config.yaml
model: "image captioner"
dataset: "photos of plants and fungi (iNaturalist)"
train_examples: 45211
image_size: 40
crop_scale_min: 1
horizontal_flip: true
translate: 0.12
tokenizer: "word"
vocab_size: 1482
encoder_arch: "vit"
encoder_norm: "rmsnorm"
encoder_norm_position: "pre"
encoder_activation: "squared_relu"
encoder_head_dim: 32
encoder_fused_qkv: false
encoder_bias: "none"
encoder_qk_norm: true
encoder_layer_scale_init: 0.1
encoder_parallel_block: false
encoder_moe: "top_k"
encoder_drop_path: 0.15
encoder_kv_group_size: 2
encoder_num_experts: 32
encoder_moe_every: 1
encoder_expert_mlp_ratio: 1
encoder_experts_per_token: 2
encoder_shared_expert: false
encoder_patch_size: [4, 4]
encoder_conv_stem: false
encoder_layers: 12
encoder_width: 128
encoder_positions: "sincos"
fusion: "cross_attention"
label_smoothing: 0.1
decoder_width: 384
decoder_layers: 7
decoder_norm: "rmsnorm"
decoder_norm_position: "pre"
decoder_activation: "gelu"
decoder_mlp_ratio: 3
decoder_head_dim: 64
decoder_fused_qkv: true
decoder_bias: "none"
decoder_qk_norm: true
decoder_parallel_block: false
decoder_inner_norm: true
decoder_positions: "rope"
decoder_cross_attention_every: 2
decoder_tie_embeddings: true
residual_init: "zero_last"
optimizer: "nadamw"
lr: 0.00081
beta1: 0.9
beta2: 0.999
eps: 1e-08
grad_clip: 1.0
steps: 3300
batch_size: 64
epochs: 4.7
lr_schedule: "cosine"
final_lr_fraction: 0.01
warmup_steps: 330
weight_decay: 0.3
Rows from block 4 of the text decoder of a small image captioner, named by matrix and row number. Rows with one number belong to one neuron. Each number is 500 + 50 x the weight over its row's rms, rounded and kept within 0 to 999. All counts start at 0. Numbers have three digits each.
Before each neuron's rows are labels from the 100 texts, of 14976, where the neuron reaches its highest value: "fires on" is the input token at the peak. Only what is clearly more common there than usual is listed. The data: photos of plants and fungi (iNaturalist).
# fc1: MLP up (decoder.blocks.4.mlp.fc1.weight, 1152x384), inputs 192-255
# fc2: MLP down (decoder.blocks.4.mlp.fc2.weight, 384x1152, transposed), outputs 192-255

fires on: ","
fc1.213:457597578532545561641552526402579564562415501502499451418529476486409536461558469489444631505529497570506527490523556427550435534463575505447546465553520521552473531547496471492477450534457371
fc2.213:614479543445504431545509578477472499433517444486543564563557461483558423453485562457546585549549499426515430505535510414423426479516411514533473478478434522513424517537534559471466452442494493

fires on: "evergreen"; "rabelera"; "actaea"; "family"
fc1.36:482514518533521487483466538499474536511550440498541477554614397378476493623499592544500528569444468451456492456491485603458425571469504473474492454504455502419375545475591504489473499422481576
fc2.36:531473520504500540490545546486450536579488536517488425491477475443519488562442615524545465544503544472471501459595530507525444451500589469526653505430448490426560483506534428403446524515513490

fires on: "silver"; "paper"; "pacific"
fc1.742:516486455498509468521550409510513472570558446528596473519481505498440505503442403539486589462546475496511413472452624543553628478517509536556516539537470622513595524435535464467616495457469502
fc2.742:561466484469476464470488535561507407522399407450573484552472423498510491508537469492505600529444488500502493465489497525496574521532434540538461511521442529403555442352513512495506530426510558

fires on: "-"; "("
fc1.31:533536505509410427578458447582498497468627513544558482466518497499535525501458477540440472391574526479495543544442499443595495496495513543564557527463528575477459532534541513488499472476429475
fc2.31:364523495519428579505628478492481390507553508467566486465475576548513522597556489606488476536453561468531488400536424450477470506454484510444493520523504493448582526418432534487467526481525460

fires on: ","
fc1.137:463476368445502430509554466420481560607561488517560548568456512534446464465505451491477551572475536542523504506443478545622574431407483490460543529379418523409443473456563435527516474494505452
fc2.137:530448501594431566501519500502534501495578501449594470520440502588501506531500597481523513625479573487516413550545457386466496577515400449473438458533552453527517602460442515536585392466528523

fires on: "order"
fc1.472:410534518487487549380585536472572499523575499544394512411487473454545527543401526474493475580526439508447343458574498505539515478542581578406433515511479541550535586467536539498449412511484528
fc2.472:470554525511403532444449495510397589514481592437496584518491543422473505380506444504448525558537525500438438445448525478477645522569530497496504593560476451525461479500593462449555529473505530

fires on: "-"; "acer"; "ilex"
fc1.760:413460481573508530540415400512455490567554562446532472524493465535522479520410510496576546486507474591530523447482606552491492469554523459492525528482531503483496502585530471567513440523412459
fc2.760:453537519531519466483460542505552559500444456452428542487393453436516576512579465496472477544488516410537430544547513431524500545497482559467588515447538476449509533404494510401480504415610568

fires on: "("; "calamagrostis"; "papaver"; "rim"
fc1.357:518594510402483401564513493568516501540544486442513471483437494450566517517441568506444543556407443470568488448528463435613568520523473541550568523539552551482582444527489436522485531499504509
fc2.357:534420475574424525527560412524484424497355507581485535446491525499541427513446468523460538517629509552524552554522493547527513496412453427538514442495578521524421509513544583441528594581421537

fires on: "american"; "japanese"; "common"
fc1.731:601538516518529495643459492468529533551552512500453495505560493480482380476506465472465606503451535489643578461609600493487513525514482485587500454554485430574554524549472446526501383478500350
fc2.731:503428465518497521591463501507433443397446379494470574422473434441502490527561517483462562465553455482501436503404521474442512541510511500526498482587485491486412457493583483468529568510532565

fires on: "broadleaf"; "leaf"; "bird"
fc1.23:516512452501485444457495524558478510492518550536552512469464488454514438539532492403462499556489459390488500519489498466523559563561504523468470489416498586498582624518554534449467513466485553
fc2.23:435489576557486460604538462581504507548518466465465474538510477488517450497476486514445449501459468598493463552528511513426451512375431528425486564598462541414498442573469471486531599462547547

fires on: "common"
fc1.301:434530490525429520535465470512517515546504548451608476510535421444568511463474523520438454584465523431531452528474531416500504514476485476519545422575503557518534607547554526540494415552423465
fc2.301:476392473439496473554488516537513561571578516488467592571549477436571451470410484488545549535378482422430409522422480498481511497526474546460539521565575541403537438489612515433442548491437585

fires on: ","; "bellis"
fc1.168:510513495473516512521516468508618548476490466519436386436400516474481499528527440391525531547485574473503426527567516425492495615512466491430537433507428477491441541513576408487484541533471425
fc2.168:573522493543495496502497495601421528531538456576549611470535493506504550506436425460453502535540520554505539454441508456458566487460589536497517480599444537449536477486519465491645565504468565

fires on: "greater"; "tipularia"
fc1.49:454546462471606404480542509491559460538514587522503514527531567508516435469497525497525552522511375481393390530523581443540500484477516533448539580454452572546505568551479470474429521547455527
fc2.49:450538535508481395510497526464496512479545496503432516501510562467459452494560402462552571569453508482491490397539535565588532463479498444511561504563606532517498544534458456527517480504523447

fires on: "family"
fc1.16:536503447448484464511470532503460505368453531541422544521596476470508415534480384454567531502556450490434555459465594493473459572450473463502572533479380554552536471547510501567485497510489392
fc2.16:500549430507538522483508543503536538627491436491534449539432470489508578409502544523494449555504558466549463481562470468457438438558553448424487522633482506529486472485554501490519440453438500

fires on: "pacific"; "red"
fc1.148:522571515479519459479551474602512601480429441508624476604536456490471456558422448545400501584540526490556510413558529476559548521536524617517554491522422480482594575507451416501488497563521529
fc2.148:521472460468403569542485565534463520476532421555595516480481451458526409495457543483525534480541493572428426457410515425498517492609504579514475460616507512434508412398476469440550521526477608

fires on: "american"
fc1.52:605521532509444428612445570481532610522502573490505515613520542365473427602522524550494528521447488487475587501556564455484476513527471450362493528581441476428491574454511522574539394410471450
fc2.52:545534576554638411460540534501498511494606511562489461468474523442421445563545445570528572486486469415453518511466550577519441504470438477565562544545435467496640595478464483508489454456491553

fires on: "euonymus"; "greater"; "lesser"; "field"
fc1.470:554413537536455482431595626521538552562430461471575480498562525459575464475493491518497537520484460463469460466426520512554561546593492497510551522507403553506526488496547600483526504426455498
fc2.470:596569514579505536584542534512626509534564569490532478492493477526500504464432471564522575460518518479542422543442491472531492455567512407571512464606516427536412449509436549439461514468464483

fires on: "-"; "winged"; "melicytus"
fc1.43:523627520534480479486525462515480555427546506570555455439414506527577482549457493403565491605462490432515573521570536455425490514530490525528487480530457528475505605466497434513442531454440566
fc2.43:513440498542524493497508546487431383565451487534590474470532498484517509508475590500559367485603465538507514419506489461412461374617496520513490530449448499506504533538512441557506519516490542

fires on: "lesser"; "monotropa"; "greater"
fc1.85:502581551470466444550460607481549426526582443432548445555460489333496494485452464480479539512492436453518413420525516526513515539483489512621451430488479587454543497389484497455460528410483540
fc2.85:536466477582373503457553507480516501563532489635540463465459504562578488395490647481479430488555573537476507608524557472450478477507541556487524517520552470503431540504529540446537455603418539

fires on: "american"; "wild"; "great"
fc1.596:475499479480365510544466447490523486394564609484521452590484494510422468542472482570542524488500524473529553469581542527474536455484505461474463540483464514494432468508519397525454488468477490
fc2.596:508508532548658476484459478495537434469551545531573520494495546448505486538505457521466457586520505467482489495476430552579449554500477631604531639524458547490582512562477440501472430481532526

fires on: "-"; "chicken"
fc1.712:561538447404404455489465432475530572529584516466591505500539469496556525474478485589492538534530516469493622400513513535514515512475487445474503512514454524469420520425445590386451548412403515
fc2.712:546499561444608492480464504541527522472471436454456526463572485425449596487572501465497618538458618468427529502519573566554553493450460461443483545577479541484502442493455530503553508424567480

fires on: "pacific"; "("
fc1.528:459548450496514450582504473530596489451556473571528557540550470489444460618500369592394519576578466525513501407520605445552389488546524569503537479501368523436541499453524458468590433497499506
fc2.528:480472418465444500455448518458477483423504480517550613497473480449516491457419530484603500536532467588457487494454561517497557428526507510541501491568473553365470417519437484416428577530497508

fires on: "pacific"; "japanese"; "european"; "sweet"
fc1.55:571545470437529534480470487564543521521545470518583490476505460407500411502466446512426520547492460493584539409510514531467436543479468482459524469468470512465498459485461520563581445467460574
fc2.55:535493481410448472422446574573534524461459496505627502468420417486511425404475482526468524476447475483550492481469564503571517537530518444583483527491441536465582511502449475495518502462581561

fires on: "american"; "hairy"; "common"; "spring"
fc1.678:570469491470463529488594579494519502485563499509475424453479415416452464574484461536417582470407498488578468500495605421575517604503497565545540436590460543547499527526406610513466483511452469
fc2.678:529474514497607535483470541545506418514571571437474535456401549428482596593576538537449466538503464546440577504499524569391442509391520414476401518608482528565509527563452525433483585492495478

fires on: "eastern"; "family"
fc1.642:469527518507526491514464529481578636520485470488527492548558534470352486455388567545467583566424367464440457546450536551548504483511466485457574568490421490512471513418579478493577490421403463
fc2.642:537569541491520452472414470440501611506555504472486453465435510558471588478447611497440542548533461522476474490504536532533529439553500487474633530478441464451570525425541560450492554559482511

fires on: "("; "tradescantia"; "cornus"
fc1.291:463484437421506438527466430515555595479465400404506496503477463407449502571520416465488445512565432454479385517430535452477481557527488587399536539457471519446567514533560384444478523508498501
fc2.291:457482471557470550436537495514512498479491556520485489465471509553532474517561462533471525473471601563476393579492463514470458467471434561464490492643528451449420498516511473508476470525550546

fires on: "greater"; "common"; "purple"; "spotted"
fc1.599:627546483411517477438535575443487552563527430520523497504546511452556435469498503447497541553501461434499500501511522378500394582535481565469554435554469539477436518454525577489455607518446504
fc2.599:468536540433602515558509466499517524485506526541460472452416544534519527450449476468447518424518468462500519569493548458473472500486449457484491485578559563561488497570585553423436568498530394

fires on: "lesser"; "greater"; "yellow"; "japanese"
fc1.696:521488473546454427529521483427543473568495478491448369520507497375513454505411522585461547413548476537598484461573496578518480481473461440583479419583431472458497494512526456472580465467533467
fc2.696:475431524551598567439499575509478451469432511487546592460564421489562564463597510453563486417612497545435453554477546501490509413509471419597492540573548574546527475566499564512477454606452514

fires on: "order"
fc1.361:528532471486519537535489586407532706480563518517509505418475463467479393565497485494547532449447489464488506471524482505500394510524518457578551462519450538470570519476578570454537529514447502
fc2.361:537488537507493460544461565500497519436471478411368437505538543488361529509426422529495506449485511443426462510361508495560485450511510525566472454482427453515481469458501488510559512521442412

fires on: ","
fc1.762:450583588522470474476446540448537532467404578439486538558453443525508532556552592482508516444473552448452519482557431438494554522537542548506580497503527570487475560543518481423561473465479450
fc2.762:589535499492541541558532489348468516498534482481509522487540506504575487453463501461488525564551480443508448506471581612321432553442483542564460495440501453470477545472479553536414578418492562

fires on: "henbit"; "family"
fc1.118:504498441545503544501435617501512490409566553429462482525555543545522473460485450498545577433528409452486528489530541516545553451541600422435512553528474498474462443548490509568525466455422419
fc2.118:582527639436439474427410448466503568495431626532495568483433567506556508434473521588534424531526557531520523508548501465416510550481468531452535490535416531520510520569478452554517494512419580

fires on: "common"; "american"; "wild"
fc1.217:526456561451401492541491564535524527462569479524561464545503519436440468568514522546429477460525476535446448489496492430577548522455488532562464479496447591468460474521518476442467549542525463
fc2.217:468487496474522478530414408450472415452490516493505541485532560650561568450465481513531569498399446445453598556533420508474433452393516579481537552530614531615517524570461531465520523560449553

fires on: "lesser"; "spotted"; "acacia"; "greater"
fc1.99:474605503446491406508525522559545490581546532546547389538520485570476397592506387572538525554524496458513413513559538506500466512563544457607509381508467492407498508535450491498555496481458446
fc2.99:527497467443519486545470383496493583517506485538417430518460622545556482446499564590462460459557475502484460556498515469519555459580538487506492462495453454491499473605461497453487588529532517

fires on: "common"; "-"
fc1.393:507546540481470520462576540469475568481554583539505464502437474492481509483568456406427583554580512477498496474479464446542542479532532563516492552485463615546542593482464483452447486573410469
fc2.393:578489475490540571423531554644514459564532581531508513575491553519602503534469444515497496476461549550426585448481444474472590460492520477474474479586462490598406506473440482520473600495526419

fires on: "family"
fc1.445:503549456444432409511511459551550548569525545549538523500543444549555369559475510429446537559442472513558515558557528430599512592523481486444474453507396500553504524537445589537441380477490495
fc2.445:519599448525492464463492474553485497502551534531527445412414483469564493531540470510542544403444510482492551503426446483514510489514535573472494467518479459418443540587565619497497503516563545

fires on: "clayton's"; "royal"; "lady"; "male"
fc1.473:474544462469617512458430522352518509524462527446523617446605539528476423495564448453544541493410488434501506441454533436486473572410452440422524538467543520433510524477578586582537474485430474
fc2.473:413549515542502522529595526447493423538550451545569555440530490539414466476543494560457528510490572490433504462416445464489448557512554434500400629458488537461418384412503473447574513448410518

fires on: "veronica"; "melicytus"; "tussilago"; "yucca"
fc1.126:535571482474426478547510445464545427443489512458520491428514469430500455545526447481495617496386440438500463493503529513541478542500488489538527524614510480513513527515478502512393511573432533
fc2.126:506526551541417601558530492459487553458561543532527511445534570535479523492485470585489504422475397545498504547459534574472468456462553503590582563470449499598519427508535495520528505467476382

fires on: "order"
fc1.740:429608473509551538456577494363564453459480526498414397536480433460515550490473480504509494534521464533556520460624530522484413453494490527477481490512472494543524509484464440471452449460376547
fc2.740:570567579494468555537543426498515432423473398477511532525487473513520504554498508494421570427526478607471511506437554438482469459541518433556538436605461505528475421525646527488589532519513519

fires on: "dog"; "dryad's"
fc1.282:479541578411549503598554544539523537481479496478550448454507469478359459495386382526559486542505420518582536324505486396480506481513540491506510486481442563519443514520433461538474504540493501
fc2.282:584552396548461586541469500531560399512565509478506584525498478439448467450546511562481493540479479522424528398399388394508587518562413527500505524553505536530553402469440437509550456525455525

fires on: "family"; "sunshine"; "leaf"; "giant"
fc1.411:545503491501435551494542388379537498533484462559490537394409473463535484592445446411567497440450498525487437569552536530515421514437555515557551499554527492458550536503505587521496499405500500
fc2.411:472446510555510559473440475484423465521534466502560499501478495451464533579453512456495393492517527501492483415364490523505571483425462521591472581479494504573464606501415395591532443559507464

fires on: "henbit"; "acer"; "centranthus"
fc1.535:488476427527420474480507469510492528497612516459503425427469519509442454498459460550527477450496487445468453438471484492542551492485621524476485483381435516483440530556456534512470470545500546
fc2.535:536460519476488546455546449537546530429342439526417498513502597477514538493433466473613536465447510513442530437558471528487445446482481436434579524516592438465416425477531494563453501412467475

fires on: "greater"; "common"; "lesser"; "purple"
fc1.284:460464534511546417476464495579514557481470466443571543522547508507484459470429574428549534514444406513492515529461522462473505528464514473403506407502447580524565477522597564567353562525466418
fc2.284:516586481497613478473493341402501554415508439501523430550563449533461517525489505487534473502578604422506497461504574469451486432529534509542461544602496418537422486505483490449510550416437515

fires on: "eastern"; "red"
fc1.397:474503486469509504528485518397603647512468524513541539447510555542468448450460539438552569559405458544526506489502568503451491585595505508516524550490444484586506491428531535510535444493470369
fc2.397:498492506503533498533429435415487589473494524485433533472418604644447531469506515484535513489447469523565514486531545564478547555519492514530517516466537425554501431444571547501504558548491448

fires on: "lesser"; "greater"
fc1.215:577553520425474510504545536458513488485529523404508532536474481519487407491520516561570524621530354522421476464425524491465511542494511522441492480536478598493576462438458441542474562489458486
fc2.215:426523480528480491468535432481489472492450462600509411517415425467515521475533540519594498466469547495514572399585529545527439497499494464607520510502529535547475563456481554525539444536459459

fires on: "("
fc1.594:477474538492434430469512496432519580545416496481539483393483396558420491491517548499445532441527508518456524474496499406543464531592611544514568504548448570521488518483494483431533532540479402
fc2.594:534492479508498475522578523443451538478494483584488494544619509479538441522401455482547487535490488417550455436473567627538454502449440542469495509450507445427481517441570522598439558430488515

fires on: "("; "order"; "jumping"; "buckhorn"
fc1.388:391450433421463429466436504501524555393503507457478594479453469499450423512430450504506470423521430488516526511547499512472407489499523525426465494434465527441505476469556485489502485492492535
fc2.388:578528552510403559510565542494516536603500533511601516554520452439497524509532513564548528555486514593545565430518463501456539390504486436474517476543488493528518550554485520575502457446429475

fires on: "claytonia"; "-"; "mertensia"; "salix"
fc1.644:484482519455440555578500603449494568573457580475539432530479490502497565550505482529611499588563460500483555489461576565572550477588575432498485480541515540490534527501414505593457485462446406
fc2.644:506440534524489422471427425462487487581518464484423488470487457509375539468448412611488491528512476453490439485477455563591511449507503526549538542529478520601480496452554462493503421441496540

fires on: "order"
fc1.311:502435524571446484492498547424469495442585434493549487457502486477550508531419562481443473585494451498472464445460488497469509562518445474356492496497476590435448485506492434479494413524454482
fc2.311:421525503524490425456487548498445572547574486383475417461463472555373518418394556483507591454499554419472517483534508491410541496549509465459552536447452496541522512494564465435498473638472485

fires on: "order"
fc1.567:449551489473469492599511539474580555451539457428464514436488478416508421511542510495585503535560342485440408427483523604524479514580438521480505533547519472421556454563542546467518447442464479
fc2.567:523471557477566493489599559494506457562435488482450498579542419493563539431439494536484410507580557529455446506502492560442417411449475473515413482645537445564396535467497390504546470471464454

fires on: "family"; "oxeye"
fc1.529:510518461480500477502554446493514432501442506492564472476658493438564555520512534419570501557444548578594380415528457528493446534478483486492506501465531414403499483527528518524531568453463478
fc2.529:561513487428495483420532553445498448503551498470549543543549517448477526584509482477534497521422505444558454484575451461485450531475488575521509548508522490519538452469465437462520521530571475

fires on: "("; "potentilla"; "aralia"; "campanula"
fc1.192:435527455479421446427460433600524626482550437431468513507498525481511480556441458562404484630485521507471571471469571457654590560588609555491545550497464546533512481479498433455602519490527524
fc2.192:496501488581451415448506557568481498432468440525508624533548549530547382495560473473593462479476549468542451548563454544422447518485447494510551571418482565423528431517518501449460605545469572

fires on: "american"
fc1.418:484526443518371585518483523545483461483552602534483465481541558422442490407510448549512553597419522476561583461488511506509566490542509460499529505516461456536452476503571470483494398497475431
fc2.418:545523559523605427461468463488472490487502595527502569464426498471523495500441533578418463448601444484429481566399510565448434517538485523532544553554464469494500569526468463475503468510520590

fires on: "american"; "family"; "dutchman's"
fc1.435:506548503528464519511504505530563536494575470492517462437517537424535427560444448537435515482523506477572485425551453453592488489530565492566547489531506518465541487434447461505487562541479462
fc2.435:497456503493578614545439541542500472481532527481349534537470546442476518531516503533411433449476419472450515508470507517455451482452578421511502523484462550585541570438479452503419585545600485

fires on: "pacific"
fc1.767:514502551392539470513568449501553564513524526471580460478529423510409502494460351534415486579547490538560502507530517454541527494522554583566525510457421489490606559401531443473545429543414527
fc2.767:542378394481443522510463475534506446527469407570527540565547518449564507497437476491579461450510616486519428453471526457500461484603542507590464486576523495553384465425496438477524564480493495

fires on: "silver"; "paper"; "-"; "family"
fc1.169:448523489455504493554508447426431590526540479553525457414568409500545518637457466514500501546455587460468472582536561540534536509433552475610419497513455502519519507471516466455522388518441513
fc2.169:521599542512514463558474450569579380498423509474462470461573443447450485535538471506510571541487450545507422545449517461590470538389520516541567509600536567484494487503496507521514517475470567

fires on: "mesquite"; "yucca"; "goldenrod"; "ragweed"
fc1.251:450519510500480457520606489423452443401460505500531474503539412465505450448528463508553543471558513451506501524547498433519482523461454557544478522448448467443517573510522492544425522522454460
fc2.251:515423548474490557540486439485538502458476512528428494495548499534535533471483513534477471553493447489537522490457498590504465440474472515439518504453435570614527561487527498470517428551462481

fires on: ","
fc1.656:460486552398458446456564466532576447584522436473592513459468423489474492499402488553415480445545511508574386455421458414556480565532534556497409498557424528445536554385430467492566538479397555
fc2.656:540494490506438465508469401420487603501454482516488514554503540435562546475454487562552413436444532509461566525514472493500473561479460460471488480514509463450435532501544436448500490536531510

fires on: "rosa"; "shaped"; "japanese"; "spotted"
fc1.610:484509467514515475476529472565487543474479459452638559437479470587580472414478467469484499512483455512584546556522459480481572611472525477482467565444501550508505519482512461516521440520408464
fc2.610:479481406499519530584485550492552524560532545556460555561573476413542536432496587508646444453484563531507531515576560461468537482548436304590516544577482490579514456577505477513527498455522477

fires on: "lesser"; "greater"; "sweet"
fc1.237:460530549463478547491589543491562497524477424539603494576492451535472401574527434447567498479495516555496491476555563437499415480519539527565533518543452532449570488547531533604444448530428448
fc2.237:499480591597506493473505476531579394479490475499584522559501540481503528600525443443551397546471568536517347541494412411497404561428466531568460496510554537478464514453536467540507450495496563

fires on: "lesser"
fc1.420:476515452519549457439500451462597528488419513515502488526525529481587372504469437455587423498467454501618447494526472479516474571520505525555565469510451479408493500394567535536546510478539406
fc2.420:521458514526522432524614585449510591504505381531531547594439467433506560528450534520504493476608527496455398513519534500405475576591496542518408477541580480420482539528461516495416521563454594

fires on: "family"; "western"
fc1.181:494554432501500472554509420469573495518592455486469600560564543514474491544484462492474482517618481446519554444419574521583444605517511489432437483540440494458577467408489506478578455457519450
fc2.181:496495511529437482554514519532555432566591490460574378477440506513461531548522595453513474486560558561520478491509481527489511539565442502444550611492588549483573519389482497534476464382527563

fires on: "-"; "family"; "pacific"; "order"
fc1.698:602593436406520509459563496531486487398464406522506478519536361464568506504532520440443430539386536498502442460466470484474537543504416485579530481468392436442538544418536483470563465461437530
fc2.698:477526545532351548393499379495468505393512464549497562578508524480428501551471470595492488490421484514421484485541578473535501484460510489547470582487460573516543484505559437508483564430565548

fires on: "virginia"; "man"; "in"
fc1.518:501522550503498495455588481445466570545461514485520432513524418531438464537507407481496583472615442523524497500546500512457437458509493478493493541455490571520518526414524503434529482500453431
fc2.518:580435507446435501453549416595535542452417427493396430585496588482457498497528442415432544429491474464474494492443496514483491547422526529429471464565516517521405588481570475569522508400536528

fires on: "greater"; "lesser"; "orange"
fc1.739:523527485471502443486595582497500491517465497508613534443576470504490491524481465440607459470503454517446382474590467505482429509491500499493472537622525472399462532422540609564527471504481477
fc2.739:513492468527513529495558485491484447495437483504507403480478582496491591559545453508460523404569534497491488551545525517424461489514415536546536445481556463490474395492499606503497559526511554

fires on: "greater"; "oak"
fc1.433:468425560505502553511498462342589515467501545527512624449482471555597433490440476384521543503476382545435449492406524578436465565440487518452500558449493583470499485528527514532436486452409491
fc2.433:396438535541417588467496420407521510482498553490486532452473500650607511520580509510567466428463504453525544525586420511475479489409458536438479557472556543408484502515528562457465510522468595

fires on: ","
fc1.230:462536511479416541523517455421595503523558422425507555565490535487479459496556476483495520561457420521544499488514536495587422523572529553517552549510489532465594501348528545499636531467503417
fc2.230:518419562531528477495446495455468529364510540439494552473493524477574528486503549457478447455541482470573416587529487477470380471473402546526424576476587539484399551539541549454448520536546474

fires on: "order"; "mojave"
fc1.563:422600573483466485487605496547544373521510458480590439531522486393583400472434456571399538488511452462467483494483557568510490534447549551510517468512409513495522371510428525481420547452478428
fc2.563:666485472455475554515493442480481533496481437595546459596477501510538606517536495430499491460553465448504535605473492391556589499553503497445489485436521456462388461437484456495481528539594518

fires on: ","
fc1.236:411508538472486499521494472523491507372450570512461548452446443527502474536481544543446486505457575475511532562523441450561470467523477504487523495564519591436516534459527528539446475509528591
fc2.236:598490499493434478472465512514465598528529485512556506493539457516465504461542574554547546569528507562522446455488546463408545429523530435437494567576475498449590559400514539585443443479462494

fires on: "greater"; "lesser"
fc1.5:500568503463579412535517528482541498507472516559519442527533467520487523498547490485510459481435458496432434478647543482528487503461489501483496536448502563451521498467510519513444533424511492
fc2.5:469468562556493560510491568558457491394547492519548514563475487528593460477501569516463526624503397470472418547542556510443501554551538461562454543498481514507591581564500405536536511561504398

fires on: "creeping"; "marsh"
fc1.209:459538423485401422585471530470512607493464549508553527498498526449436443534559495483529534584464435526539506459551485499487504521518427452414470464426462511539516601468485483568478390516444527
fc2.209:464461485531491409542510440482385490461504538500560516502535540499433453532577476446524550542526565491493509516508431496463485434461373510415473434457492473619445558511522433530448439521493461

fires on: "-"; "ilex"; "lupinus"
fc1.248:535485624490484477457519490429474434464570519459441529434483601488531505467419474458490521484507453425554488466512628503511478494485593501427479597485546580561481522461535495522465485515463479
fc2.248:460602539503472511489548477557426502467566517520566532498493473578487489440512483523493470481573534460488493552462507489468587415529510348522450461479448489447502555466484553425500597552489517

fires on: "pacific"; "norway"; "common"; "european"
fc1.419:517546344460531459546495465567503524389531447543549547526525488474449492480431432545483466549458461541447417624515597573509470512526426453612520448469463489515512493533581593544515364426495581
fc2.419:441499630490465509425538478530478514538485473399523489510425540489484466478447479548491459509506441532493521474462565480570563513494517593458522564472503500488556508541542463527401533489508592

fires on: "eastern"; "beavertail"
fc1.439:565543530469503450537425544511422546494507512455517486445471542510465398467390406544466546478442562528519520558438543493471503508481589508474564543544486513473459504494538468478500366541407477
fc2.439:537625506546498470475460500535482531470550514442622510476519516482407455458445521580454525481350462530534467457476526532506501446517510500472584603513515492512596427586556509474485483483538456

fires on: "evergreen"
fc1.717:532436481550555478550546631470519581502615495446567477565531455509421482622512509540541514469575492461417510412550603510510450495572510512483473467521430555450452525510504557516426465429488546
fc2.717:518480491453440469491528530557506572626527521526575472497536523468481532512421571481535557571420511508384497489564571512429497525511422484472540446506490487441602509452522514543461422555481564